A small contrastive image-text model, trained from scratch.
Model: 7.98M parameters, 24-pixel images, encoder arch vit, encoder norm layernorm_no_bias, encoder activation gelu, encoder patch size [2, 2], encoder layers 6, text encoder layers 6, text encoder norm rmsnorm, text encoder activation gelu_tanh.
Training: adamw at rate 0.0008, 9200 steps, batches of 256.
Data: trained on photos of plants, animals and fungi (iNaturalist), 38949 training examples, 60.5 epochs.
Rows from block 2 of the image encoder of a small contrastive image-text model, named by matrix and row number. Rows with one number belong to one neuron. Each number is 200 + 20 x the weight over its row's rms, rounded and kept within 0 to 999. All counts start at 0.
Before each neuron's rows are labels from the 100 images, of 14848, where the neuron reaches its highest value: "top examples" is what is common among them; "colour at peak" is the nearest of a few named colours to the mean colour under the peak. Only what is clearly more common there than usual is listed. The data: photos of plants, animals and fungi (iNaturalist).
# fc1: MLP up (encoder.blocks.2.mlp.fc1.weight, 512x256), inputs 104-155
# fc2: MLP down (encoder.blocks.2.mlp.fc2.weight, 256x512, transposed), outputs 104-155

top examples: phylum Arthropoda; class Insecta; order Lepidoptera
colour at peak: pink
fc1.55,201,215,171,223,212,213,196,198,194,188,243,196,208,209,216,187,202,210,216,201,238,199,193,198,192,190,208,250,218,217,204,213,212,211,186,200,193,224,208,220,188,262,208,188,175,202,201,181,226,246,209,230
fc2.55,212,192,196,199,216,195,218,228,210,215,204,193,209,181,226,178,202,198,209,193,189,195,201,221,201,220,150,187,220,161,183,190,236,178,229,202,208,204,195,181,182,216,179,216,190,171,196,188,199,189,230,203

top examples: phylum Chordata; class Aves; order: Anseriformes; family: Anatidae
colour at peak: grey
fc1.227,166,174,166,188,219,221,206,219,208,207,207,182,215,215,181,211,239,201,196,182,201,200,185,194,179,216,220,191,205,201,194,242,202,214,158,194,178,212,196,174,214,224,179,201,224,210,183,206,201,241,226,179
fc2.227,196,185,172,175,208,192,173,186,184,201,182,187,185,180,206,190,200,189,183,231,195,171,226,199,222,217,233,220,182,204,180,182,177,195,207,171,193,218,231,186,217,200,213,213,186,239,212,196,190,166,188,209

top examples: phylum Chordata; class Aves
colour at peak: pink
fc1.147,185,192,203,216,178,205,208,187,188,218,200,231,219,233,230,218,192,208,204,167,219,205,190,201,211,219,206,189,222,196,183,238,239,218,191,189,225,211,185,166,193,190,156,221,173,201,217,217,201,201,205,218
fc2.147,162,225,193,225,198,193,205,159,176,182,195,186,186,180,199,192,197,195,187,176,191,208,205,199,222,219,193,213,199,206,176,197,198,181,202,194,196,183,207,214,235,212,263,200,216,200,179,186,227,175,186,182

top examples: phylum Arthropoda; class Insecta; order Lepidoptera
colour at peak: pink
fc1.206,238,214,207,189,235,212,188,196,224,192,208,182,223,191,188,215,197,260,201,176,202,201,205,180,227,199,185,214,206,219,197,174,222,190,225,175,171,195,190,173,163,186,196,206,232,199,197,154,186,198,172,220
fc2.206,167,169,198,207,195,171,204,217,200,220,224,221,198,233,196,211,239,187,186,212,193,210,200,183,237,223,191,220,215,181,196,223,208,205,182,211,229,211,185,199,191,198,218,164,188,193,186,218,203,209,238,182

top examples: class Aves; order Passeriformes
colour at peak: white
fc1.305,196,198,175,210,206,195,207,192,177,258,201,183,170,189,215,202,200,222,232,209,231,183,190,240,233,228,197,226,233,214,223,195,210,215,171,193,208,192,205,219,225,252,221,206,210,178,183,175,177,215,178,218
fc2.305,203,207,215,201,226,171,194,214,209,180,202,205,189,172,185,223,202,205,179,151,190,220,199,185,224,190,201,193,205,198,197,198,206,191,207,213,218,180,194,183,205,177,223,195,223,182,187,215,220,217,183,202

top examples: kingdom Plantae; phylum Tracheophyta; class Magnoliopsida
colour at peak: grey
fc1.19,181,196,210,211,184,215,203,179,172,238,201,227,199,202,235,213,225,212,197,167,192,208,197,192,185,198,213,167,218,228,250,194,220,223,222,168,200,195,183,161,204,217,164,235,196,201,193,205,232,215,215,201
fc2.19,196,189,208,155,217,214,210,217,195,235,251,159,180,211,193,225,183,256,181,202,199,204,170,179,203,214,175,230,200,222,191,221,189,234,193,196,175,199,207,157,192,224,194,183,240,194,202,210,189,185,223,215

top examples: phylum Tracheophyta; kingdom Plantae
colour at peak: pink
fc1.496,148,205,208,226,225,202,254,198,157,185,201,231,170,232,202,159,224,181,174,195,194,186,179,231,175,172,197,238,215,184,207,205,181,140,204,190,188,207,203,213,191,196,211,217,199,182,206,197,228,201,183,205
fc2.496,215,160,177,217,181,215,189,219,245,190,201,199,189,187,207,235,167,229,196,203,202,217,204,186,194,185,173,198,200,176,144,228,172,223,191,214,214,199,198,194,230,201,231,182,189,213,204,199,186,193,220,160

top examples: phylum Arthropoda; class Insecta; order Lepidoptera
colour at peak: pink
fc1.48,233,190,228,170,208,220,207,199,188,198,227,211,207,228,222,188,191,180,201,201,219,174,218,154,178,168,217,224,212,224,264,213,201,187,230,202,169,217,201,202,184,220,207,179,164,176,188,172,224,210,200,210
fc2.48,202,210,205,211,173,198,181,193,183,211,202,197,180,184,189,198,213,194,223,219,177,194,213,207,178,210,175,177,189,169,184,212,191,213,218,191,208,174,232,228,187,181,211,167,237,190,228,245,194,211,214,198

top examples: class: Aves; order Anseriformes; family: Anatidae
colour at peak: grey
fc1.63,213,147,191,169,219,211,204,210,206,219,256,238,218,205,181,208,211,196,202,223,193,221,173,176,195,209,194,197,203,191,223,206,201,184,187,188,168,209,192,187,197,231,155,204,225,189,182,160,208,193,210,217
fc2.63,204,224,193,225,216,174,196,214,192,188,168,175,199,222,234,195,189,179,224,196,219,210,198,222,222,196,177,215,212,185,180,169,239,155,219,225,224,165,191,213,214,169,212,198,166,190,201,192,181,215,199,219

top examples: order: Charadriiformes; order Anseriformes; family: Anatidae
colour at peak: grey
fc1.229,194,162,211,204,205,193,233,227,193,217,244,233,195,239,203,204,229,187,194,195,213,174,178,206,151,197,191,222,196,186,189,227,228,183,193,211,214,253,176,186,202,221,177,195,195,172,174,201,184,214,218,204
fc2.229,198,200,210,197,184,210,202,198,246,188,175,189,150,194,195,159,162,201,217,200,226,173,196,203,214,182,196,199,235,205,187,178,168,218,255,220,188,180,206,207,235,201,199,206,171,186,217,232,226,177,183,199

top examples: order Passeriformes
colour at peak: grey
fc1.107,181,204,202,211,240,214,180,197,193,184,210,218,192,219,210,198,198,207,221,195,269,223,202,215,200,197,205,193,186,210,235,242,206,215,189,155,161,202,219,197,187,267,198,193,195,193,220,219,224,237,189,226
fc2.107,197,203,185,204,206,195,188,192,190,216,190,189,184,194,227,194,217,196,176,197,197,193,216,212,175,189,173,173,229,189,170,203,197,191,210,215,217,216,158,203,190,195,177,204,223,200,201,205,218,171,216,203

top examples: order Lepidoptera
colour at peak: purple
fc1.347,168,193,213,190,270,197,189,205,206,169,257,209,221,211,187,202,223,207,210,167,227,213,248,185,199,180,232,200,206,184,205,207,200,178,222,201,180,208,186,223,170,217,203,177,174,173,202,203,215,225,177,205
fc2.347,242,171,203,203,150,198,195,161,238,226,169,202,224,192,177,236,194,205,208,219,222,187,167,210,218,217,199,176,194,207,186,202,212,201,192,182,174,195,188,175,205,217,179,196,219,229,223,183,156,185,183,194

top examples: class Aves; order Accipitriformes
colour at peak: white; pink
fc1.66,163,181,196,187,188,193,203,196,149,205,200,226,190,240,207,185,232,201,193,186,225,215,192,223,198,199,241,214,212,219,179,190,193,220,161,199,182,218,154,206,191,197,190,241,205,192,216,224,184,212,183,210
fc2.66,219,188,194,218,189,173,219,213,222,166,208,201,166,176,177,224,205,212,216,246,195,217,180,202,212,215,186,189,193,237,204,195,210,169,228,175,197,176,188,177,201,190,186,179,203,199,215,150,168,184,178,223

top examples: order Charadriiformes
colour at peak: grey
fc1.208,229,183,206,206,203,195,234,219,148,235,200,171,229,185,170,190,217,229,188,183,207,175,205,191,210,219,199,244,213,224,189,206,178,224,200,221,196,242,168,235,185,189,193,190,188,190,164,216,198,194,203,225
fc2.208,216,180,201,200,157,195,221,216,216,184,180,175,209,190,214,223,189,196,183,188,208,201,204,215,194,178,210,198,173,205,186,217,158,197,236,202,170,165,200,185,151,181,183,246,205,236,241,205,217,178,213,209

top examples: order Passeriformes
colour at peak: grey
fc1.113,226,221,222,175,177,205,200,171,192,187,234,183,220,226,197,192,233,179,189,194,200,178,193,168,174,226,237,197,201,172,194,204,235,174,183,172,172,221,200,138,202,173,205,176,205,208,226,187,223,191,217,178
fc2.113,197,200,183,183,204,175,207,211,233,217,180,168,207,177,181,214,215,234,226,186,166,235,236,176,220,212,202,220,210,197,200,178,215,212,174,187,201,183,196,202,204,203,218,149,227,216,195,206,216,217,173,165

top examples: order Passeriformes
colour at peak: white
fc1.396,167,194,194,179,215,190,202,221,181,200,213,197,213,240,227,201,218,196,193,164,211,203,189,207,181,148,227,199,203,194,217,195,187,192,182,198,151,200,172,201,234,228,190,186,202,232,201,225,158,239,197,222
fc2.396,182,224,213,198,176,203,214,178,218,208,225,207,200,187,241,216,196,184,205,207,193,182,187,212,213,220,150,198,187,229,212,227,200,224,193,217,220,208,219,181,185,209,222,205,175,178,176,180,259,187,193,218

top examples: order Coleoptera
colour at peak: black
fc1.241,195,162,172,171,205,216,192,213,181,253,206,171,192,203,206,206,184,237,207,223,213,182,173,167,210,224,192,214,195,200,219,192,234,191,200,178,214,226,199,197,215,206,190,207,236,210,148,191,208,167,209,211
fc2.241,227,178,186,181,204,220,192,219,221,231,232,207,231,202,217,226,175,217,180,191,221,200,173,170,195,200,203,201,197,175,189,196,235,195,217,161,183,202,193,199,191,199,171,216,193,198,210,197,189,171,210,202

top examples: phylum Chordata; class Aves; order Charadriiformes
colour at peak: white
fc1.361,140,197,177,207,223,202,201,156,204,181,208,221,183,172,183,188,205,234,199,192,215,181,203,216,205,192,191,199,215,227,190,193,201,195,203,177,221,190,192,186,205,198,175,196,246,200,191,175,203,181,206,207
fc2.361,188,226,213,199,179,199,207,202,210,204,218,203,200,234,187,210,219,188,192,210,190,185,187,192,183,204,213,191,163,172,178,206,211,213,175,202,209,227,195,197,196,207,181,205,205,213,188,208,192,232,214,175

top examples: phylum Arthropoda; class Insecta
colour at peak: brown
fc1.245,177,197,233,216,203,204,250,179,204,215,206,239,201,174,174,220,193,216,192,143,216,185,227,199,190,180,210,180,184,170,160,198,177,180,228,200,198,205,166,189,222,166,180,193,207,162,200,213,162,194,174,213
fc2.245,201,193,175,202,183,221,162,171,197,176,188,188,216,227,191,150,210,209,174,184,180,191,221,203,206,209,206,180,236,208,187,238,183,220,175,210,218,190,238,235,235,210,210,163,207,215,203,199,227,195,206,194

top examples: order Lepidoptera
colour at peak: yellow; orange
fc1.379,218,182,222,198,226,208,201,209,177,222,216,220,235,225,182,212,217,229,201,203,194,188,180,190,206,201,212,214,196,202,218,197,210,196,199,180,195,222,152,176,208,215,169,196,175,212,183,209,196,202,198,225
fc2.379,197,168,212,229,207,219,184,185,187,193,208,220,238,222,162,202,194,220,200,181,228,217,186,170,195,175,186,233,206,219,185,233,216,223,193,190,192,196,199,202,192,208,166,223,165,196,183,194,205,217,153,228

top examples: class Insecta; phylum Arthropoda
colour at peak: pink
fc1.321,193,208,213,214,151,214,212,170,194,197,181,213,189,195,193,191,222,240,186,160,219,203,169,210,207,172,241,196,219,202,185,223,195,166,164,176,184,204,189,189,186,177,196,188,180,172,208,199,185,226,195,187
fc2.321,200,201,195,204,180,225,197,234,182,210,188,177,199,224,209,216,212,207,190,225,164,190,178,241,212,225,212,180,210,201,241,168,173,190,190,225,218,214,186,242,228,177,240,208,218,240,185,211,216,207,223,175

top examples: order Passeriformes
colour at peak: grey
fc1.424,179,184,218,222,266,224,204,232,205,182,239,177,206,233,182,198,201,213,207,180,197,225,212,164,216,199,196,221,204,233,217,213,198,209,204,195,164,211,183,210,159,207,198,218,250,228,213,195,205,244,193,213
fc2.424,191,181,212,228,163,206,173,198,186,194,193,205,173,263,207,173,198,173,206,250,233,198,189,226,211,198,210,204,217,191,216,218,191,212,188,212,219,176,223,222,184,218,213,166,183,205,218,203,177,188,214,206

top examples: order Passeriformes
colour at peak: grey
fc1.399,198,205,210,160,196,200,193,195,203,176,241,188,222,226,190,210,178,213,205,199,233,170,178,163,211,212,185,232,193,190,217,215,200,211,218,126,167,220,203,172,202,243,173,191,183,236,228,203,184,204,212,221
fc2.399,191,209,215,230,214,181,199,232,213,189,187,176,198,196,180,183,219,215,190,194,179,224,204,173,237,194,190,213,189,210,195,188,204,197,188,178,202,174,198,219,151,172,238,206,239,179,196,180,220,210,172,186

top examples: class Insecta; order Lepidoptera
colour at peak: pink
fc1.386,225,209,142,203,188,215,224,205,201,204,225,205,239,204,220,195,235,223,185,165,201,200,197,230,190,195,233,203,210,195,185,208,222,198,191,191,198,211,191,220,222,194,187,206,202,206,197,181,202,227,210,183
fc2.386,211,211,171,169,229,226,160,210,200,194,216,205,219,242,217,204,196,180,233,232,190,173,171,202,211,244,196,161,189,213,253,198,207,200,205,175,176,202,236,188,206,227,206,202,219,223,208,172,193,211,185,193

top examples: phylum Chordata; class Aves; order: Anseriformes; family: Anatidae
colour at peak: pink
fc1.375,236,185,210,207,215,220,216,211,225,207,196,232,220,201,177,202,198,244,206,183,233,210,173,222,213,194,192,187,222,205,193,186,221,216,197,197,184,187,181,180,178,198,204,192,214,180,199,197,177,199,186,187
fc2.375,167,181,188,166,189,189,171,189,188,232,199,176,186,210,195,215,216,208,200,178,174,182,210,181,202,225,184,182,175,215,191,213,200,207,168,200,228,246,207,228,245,180,203,217,220,215,196,196,203,179,219,178

top examples: order Charadriiformes
colour at peak: pink
fc1.264,183,165,159,233,211,239,209,211,187,209,217,226,208,211,238,219,238,204,187,178,201,206,202,184,194,205,230,201,196,232,209,197,191,210,201,212,186,226,162,222,223,210,212,217,188,195,162,207,213,233,221,186
fc2.264,185,182,219,184,164,185,188,192,188,195,216,215,189,199,207,220,211,210,162,220,174,225,210,218,194,176,220,196,219,214,193,182,194,171,214,185,211,186,203,210,189,180,207,225,176,204,216,237,205,186,224,158

top examples: class Insecta; phylum Arthropoda
colour at peak: brown
fc1.464,211,215,202,186,213,221,181,174,196,192,175,195,219,196,215,193,192,206,197,178,249,209,221,170,220,180,226,185,216,198,214,204,199,196,227,135,166,194,196,203,209,221,192,210,178,247,213,186,195,208,181,215
fc2.464,186,178,203,199,218,170,213,207,191,245,190,207,179,209,202,190,218,176,199,183,169,224,179,216,204,213,211,208,183,194,163,195,191,195,174,231,211,205,187,197,173,160,236,206,232,181,189,215,209,193,211,186

top examples: class: Aves; order Anseriformes; family: Anatidae
colour at peak: grey
fc1.377,212,161,199,185,242,197,210,228,215,218,236,218,252,244,212,215,201,193,197,190,238,198,179,157,182,187,219,211,197,211,193,212,233,177,207,211,194,199,180,217,216,200,207,193,187,180,152,203,176,216,187,180
fc2.377,175,225,216,180,197,191,184,177,199,181,164,175,176,189,171,182,195,190,208,206,209,169,241,217,238,173,203,205,229,188,173,181,193,187,217,185,211,203,200,216,155,179,220,201,197,212,222,251,217,201,174,171

top examples: order Passeriformes
colour at peak: grey
fc1.126,214,201,195,196,179,176,182,187,160,235,226,188,235,201,221,223,216,190,166,175,221,200,210,190,198,214,239,208,210,198,183,233,212,221,185,186,206,194,214,190,169,212,202,202,167,229,214,202,174,214,232,212
fc2.126,159,229,195,238,192,196,219,183,191,181,226,202,197,197,192,174,212,208,213,214,218,197,186,206,221,200,179,202,205,173,195,164,215,187,210,181,185,192,175,207,254,177,182,172,215,203,185,177,222,184,197,178

top examples: class: Insecta; order Lepidoptera; family: Nymphalidae
colour at peak: pink
fc1.288,191,192,174,205,219,260,197,209,208,191,197,209,190,181,191,201,224,235,221,199,212,195,199,179,213,184,226,198,213,231,238,212,172,228,185,185,161,241,208,214,174,231,196,187,165,194,195,190,173,209,203,199
fc2.288,201,199,186,218,188,205,164,222,209,213,158,238,207,233,197,179,230,208,207,215,234,224,187,214,201,180,212,198,240,209,206,220,207,239,174,184,188,211,189,215,193,194,222,205,184,201,188,196,209,211,194,164

top examples: phylum Arthropoda; class Insecta
colour at peak: brown
fc1.151,167,190,224,220,209,198,201,207,169,211,207,173,207,161,183,234,198,223,188,193,206,180,234,208,215,190,205,196,175,228,190,214,167,217,221,181,185,209,194,188,204,194,167,221,200,208,164,202,160,183,206,227
fc2.151,222,224,197,153,187,187,172,218,182,202,194,197,174,213,191,223,248,186,219,201,185,184,173,196,224,228,232,174,224,207,233,192,217,215,205,203,203,226,180,187,208,202,205,163,202,176,215,209,185,203,191,187

top examples: order Charadriiformes
colour at peak: grey
fc1.235,160,207,227,211,212,217,219,200,179,175,200,199,170,234,193,233,223,196,209,163,183,188,205,174,179,174,232,193,178,215,195,233,191,190,211,202,179,242,147,195,218,201,197,215,214,208,152,210,197,229,211,192
fc2.235,222,192,220,198,194,194,204,259,208,224,212,218,210,231,216,208,208,188,173,235,171,230,185,241,171,204,211,194,169,194,226,195,206,205,211,216,198,170,252,188,197,201,202,239,189,193,204,196,230,192,210,168

top examples: class: Insecta; order Diptera; family: Syrphidae
colour at peak: yellow; orange
fc1.118,178,184,210,157,208,186,189,200,152,198,208,195,199,226,190,227,195,211,199,203,208,196,200,183,225,190,204,204,214,230,226,207,191,170,206,169,167,221,171,171,217,206,198,203,218,211,179,178,184,181,193,196
fc2.118,217,217,206,224,206,203,220,225,228,188,183,214,211,186,208,173,198,177,235,188,213,210,180,242,195,208,189,194,190,189,203,188,202,211,218,209,184,181,215,203,211,188,183,207,188,197,217,201,219,264,188,213

top examples: class Aves; order Charadriiformes
colour at peak: pink
fc1.157,194,196,230,212,171,205,210,220,202,213,188,193,198,221,201,197,221,206,175,193,197,222,178,209,161,209,196,237,202,211,180,205,208,215,209,192,177,194,187,145,224,176,170,224,222,233,205,185,201,236,206,200
fc2.157,187,196,147,180,216,196,185,150,209,208,234,214,198,195,204,201,189,190,207,207,209,218,220,156,213,183,211,213,195,184,202,214,219,193,186,187,178,231,227,187,184,280,220,182,161,171,204,212,194,201,184,189

top examples: order Lepidoptera
colour at peak: pink
fc1.426,200,181,217,171,242,224,206,198,198,213,265,212,213,211,234,208,196,193,208,211,217,224,201,174,174,173,205,226,199,198,220,177,231,190,228,193,175,190,197,220,203,236,189,221,182,183,200,172,213,246,218,205
fc2.426,202,205,200,230,169,205,213,183,221,187,184,176,189,187,201,191,203,207,192,220,180,193,182,231,194,198,192,177,201,219,172,171,200,194,184,180,173,174,216,208,180,204,192,186,223,180,203,170,197,204,207,223

top examples: phylum Arthropoda; class Insecta
colour at peak: brown
fc1.425,169,192,232,174,162,223,196,193,194,215,222,205,198,203,196,184,213,181,174,211,226,215,218,193,218,196,237,177,201,245,225,196,178,150,184,190,195,236,199,202,186,172,216,208,191,208,182,179,189,194,218,171
fc2.425,174,168,189,225,190,190,225,171,176,183,181,219,164,236,198,187,209,202,216,171,204,207,194,194,169,187,160,188,217,225,184,175,187,208,204,197,200,177,184,179,193,208,187,189,212,204,188,192,187,230,209,198

top examples: phylum Chordata; class Aves
colour at peak: cyan
fc1.74,234,164,188,209,207,188,195,227,218,207,210,212,228,204,169,237,171,239,224,211,224,208,213,168,243,218,202,205,222,219,192,203,224,221,231,184,195,201,180,159,177,216,174,171,211,206,171,186,161,210,190,223
fc2.74,179,198,210,201,167,197,190,147,169,186,170,191,182,195,217,181,217,200,154,190,143,194,215,204,202,189,214,206,198,211,202,202,165,196,150,195,183,235,198,204,223,191,219,242,215,203,233,225,233,171,210,207

top examples: order Charadriiformes
colour at peak: orange
fc1.210,232,184,204,202,211,205,210,218,197,219,198,215,265,201,185,214,226,231,183,192,241,161,163,194,219,211,214,180,210,221,196,208,213,205,214,196,191,218,161,183,203,202,150,206,197,215,174,192,174,183,206,216
fc2.210,237,199,180,204,203,229,171,197,205,161,189,181,217,197,231,210,198,209,207,183,226,240,242,191,197,205,187,211,208,199,208,215,208,213,199,197,196,183,225,190,213,198,191,200,193,231,222,192,211,238,189,223

top examples: kingdom Plantae; phylum Tracheophyta; class Magnoliopsida
colour at peak: grey
fc1.451,161,172,192,201,187,204,200,177,184,230,236,192,227,203,211,218,217,199,223,200,205,185,215,216,178,218,211,224,170,196,202,217,206,224,164,170,197,214,192,170,211,216,186,213,207,203,198,186,211,205,233,192
fc2.451,218,220,220,200,211,201,209,236,235,211,192,180,167,187,208,208,164,208,219,179,199,196,189,189,207,196,162,183,198,181,221,179,207,190,219,157,175,174,183,210,201,183,178,196,218,206,191,188,202,200,168,197

top examples: order Anseriformes; family: Anatidae; order: Charadriiformes
colour at peak: grey
fc1.352,186,142,194,197,204,185,231,217,201,244,226,261,220,218,183,212,210,184,180,194,217,226,194,208,155,191,193,208,185,196,184,199,214,178,172,211,221,223,165,180,192,201,174,179,225,167,179,228,177,220,199,169
fc2.352,236,212,217,194,192,175,192,201,190,192,173,199,220,222,178,160,192,211,187,210,202,195,230,214,209,173,203,210,262,197,194,183,181,199,209,192,190,174,196,193,218,170,201,184,180,210,247,227,218,213,146,181

top examples: class Insecta; phylum Arthropoda; order Lepidoptera
colour at peak: brown
fc1.203,144,212,210,206,203,188,166,160,168,198,185,184,184,175,209,202,214,192,209,192,220,184,243,216,244,225,211,211,184,207,194,235,208,225,188,171,206,212,203,191,192,207,210,217,228,214,187,210,203,189,231,218
fc2.203,200,239,236,228,239,189,213,237,223,202,216,148,181,203,217,217,190,198,209,187,206,183,188,202,225,202,196,223,225,198,214,180,197,200,226,177,191,195,191,188,162,167,191,208,178,202,210,162,190,193,183,203

top examples: class Magnoliopsida; kingdom Plantae; phylum Tracheophyta
colour at peak: yellow
fc1.83,201,188,233,191,185,197,209,214,173,220,248,212,211,226,203,234,207,226,190,190,192,202,180,189,199,198,191,208,196,188,233,200,180,175,221,180,198,210,164,181,198,215,172,221,189,199,184,204,209,235,194,223
fc2.83,217,202,221,230,217,196,224,218,190,188,207,222,213,226,183,218,195,237,180,174,198,197,153,210,190,170,202,226,189,197,184,219,224,215,200,179,172,216,190,169,184,221,170,199,171,187,182,214,212,238,165,226

top examples: order Anseriformes; family: Anatidae
colour at peak: pink
fc1.429,189,187,217,188,222,187,206,190,154,230,247,233,204,249,210,191,249,183,173,194,228,200,179,201,184,235,204,221,222,212,233,204,222,193,211,209,192,209,175,187,227,233,176,204,209,209,172,201,206,227,229,196
fc2.429,179,187,156,241,229,212,204,171,208,216,235,221,181,205,244,225,188,203,208,178,204,206,217,196,173,196,216,243,179,182,184,228,190,203,199,240,207,222,197,191,187,239,168,209,163,180,180,236,189,220,200,217

top examples: class: Insecta; order Diptera; family: Syrphidae
colour at peak: orange; yellow
fc1.354,202,194,217,180,199,227,196,195,162,231,194,213,187,191,200,183,196,209,190,203,207,196,193,200,208,191,208,215,197,222,234,205,204,190,209,179,145,216,163,194,205,228,175,186,197,207,149,185,191,187,190,215
fc2.354,220,229,206,202,181,178,209,187,181,175,209,212,228,228,186,177,214,173,210,203,207,181,191,233,194,179,195,190,200,176,201,196,226,218,191,208,191,214,183,211,211,189,203,201,178,203,214,190,205,242,184,215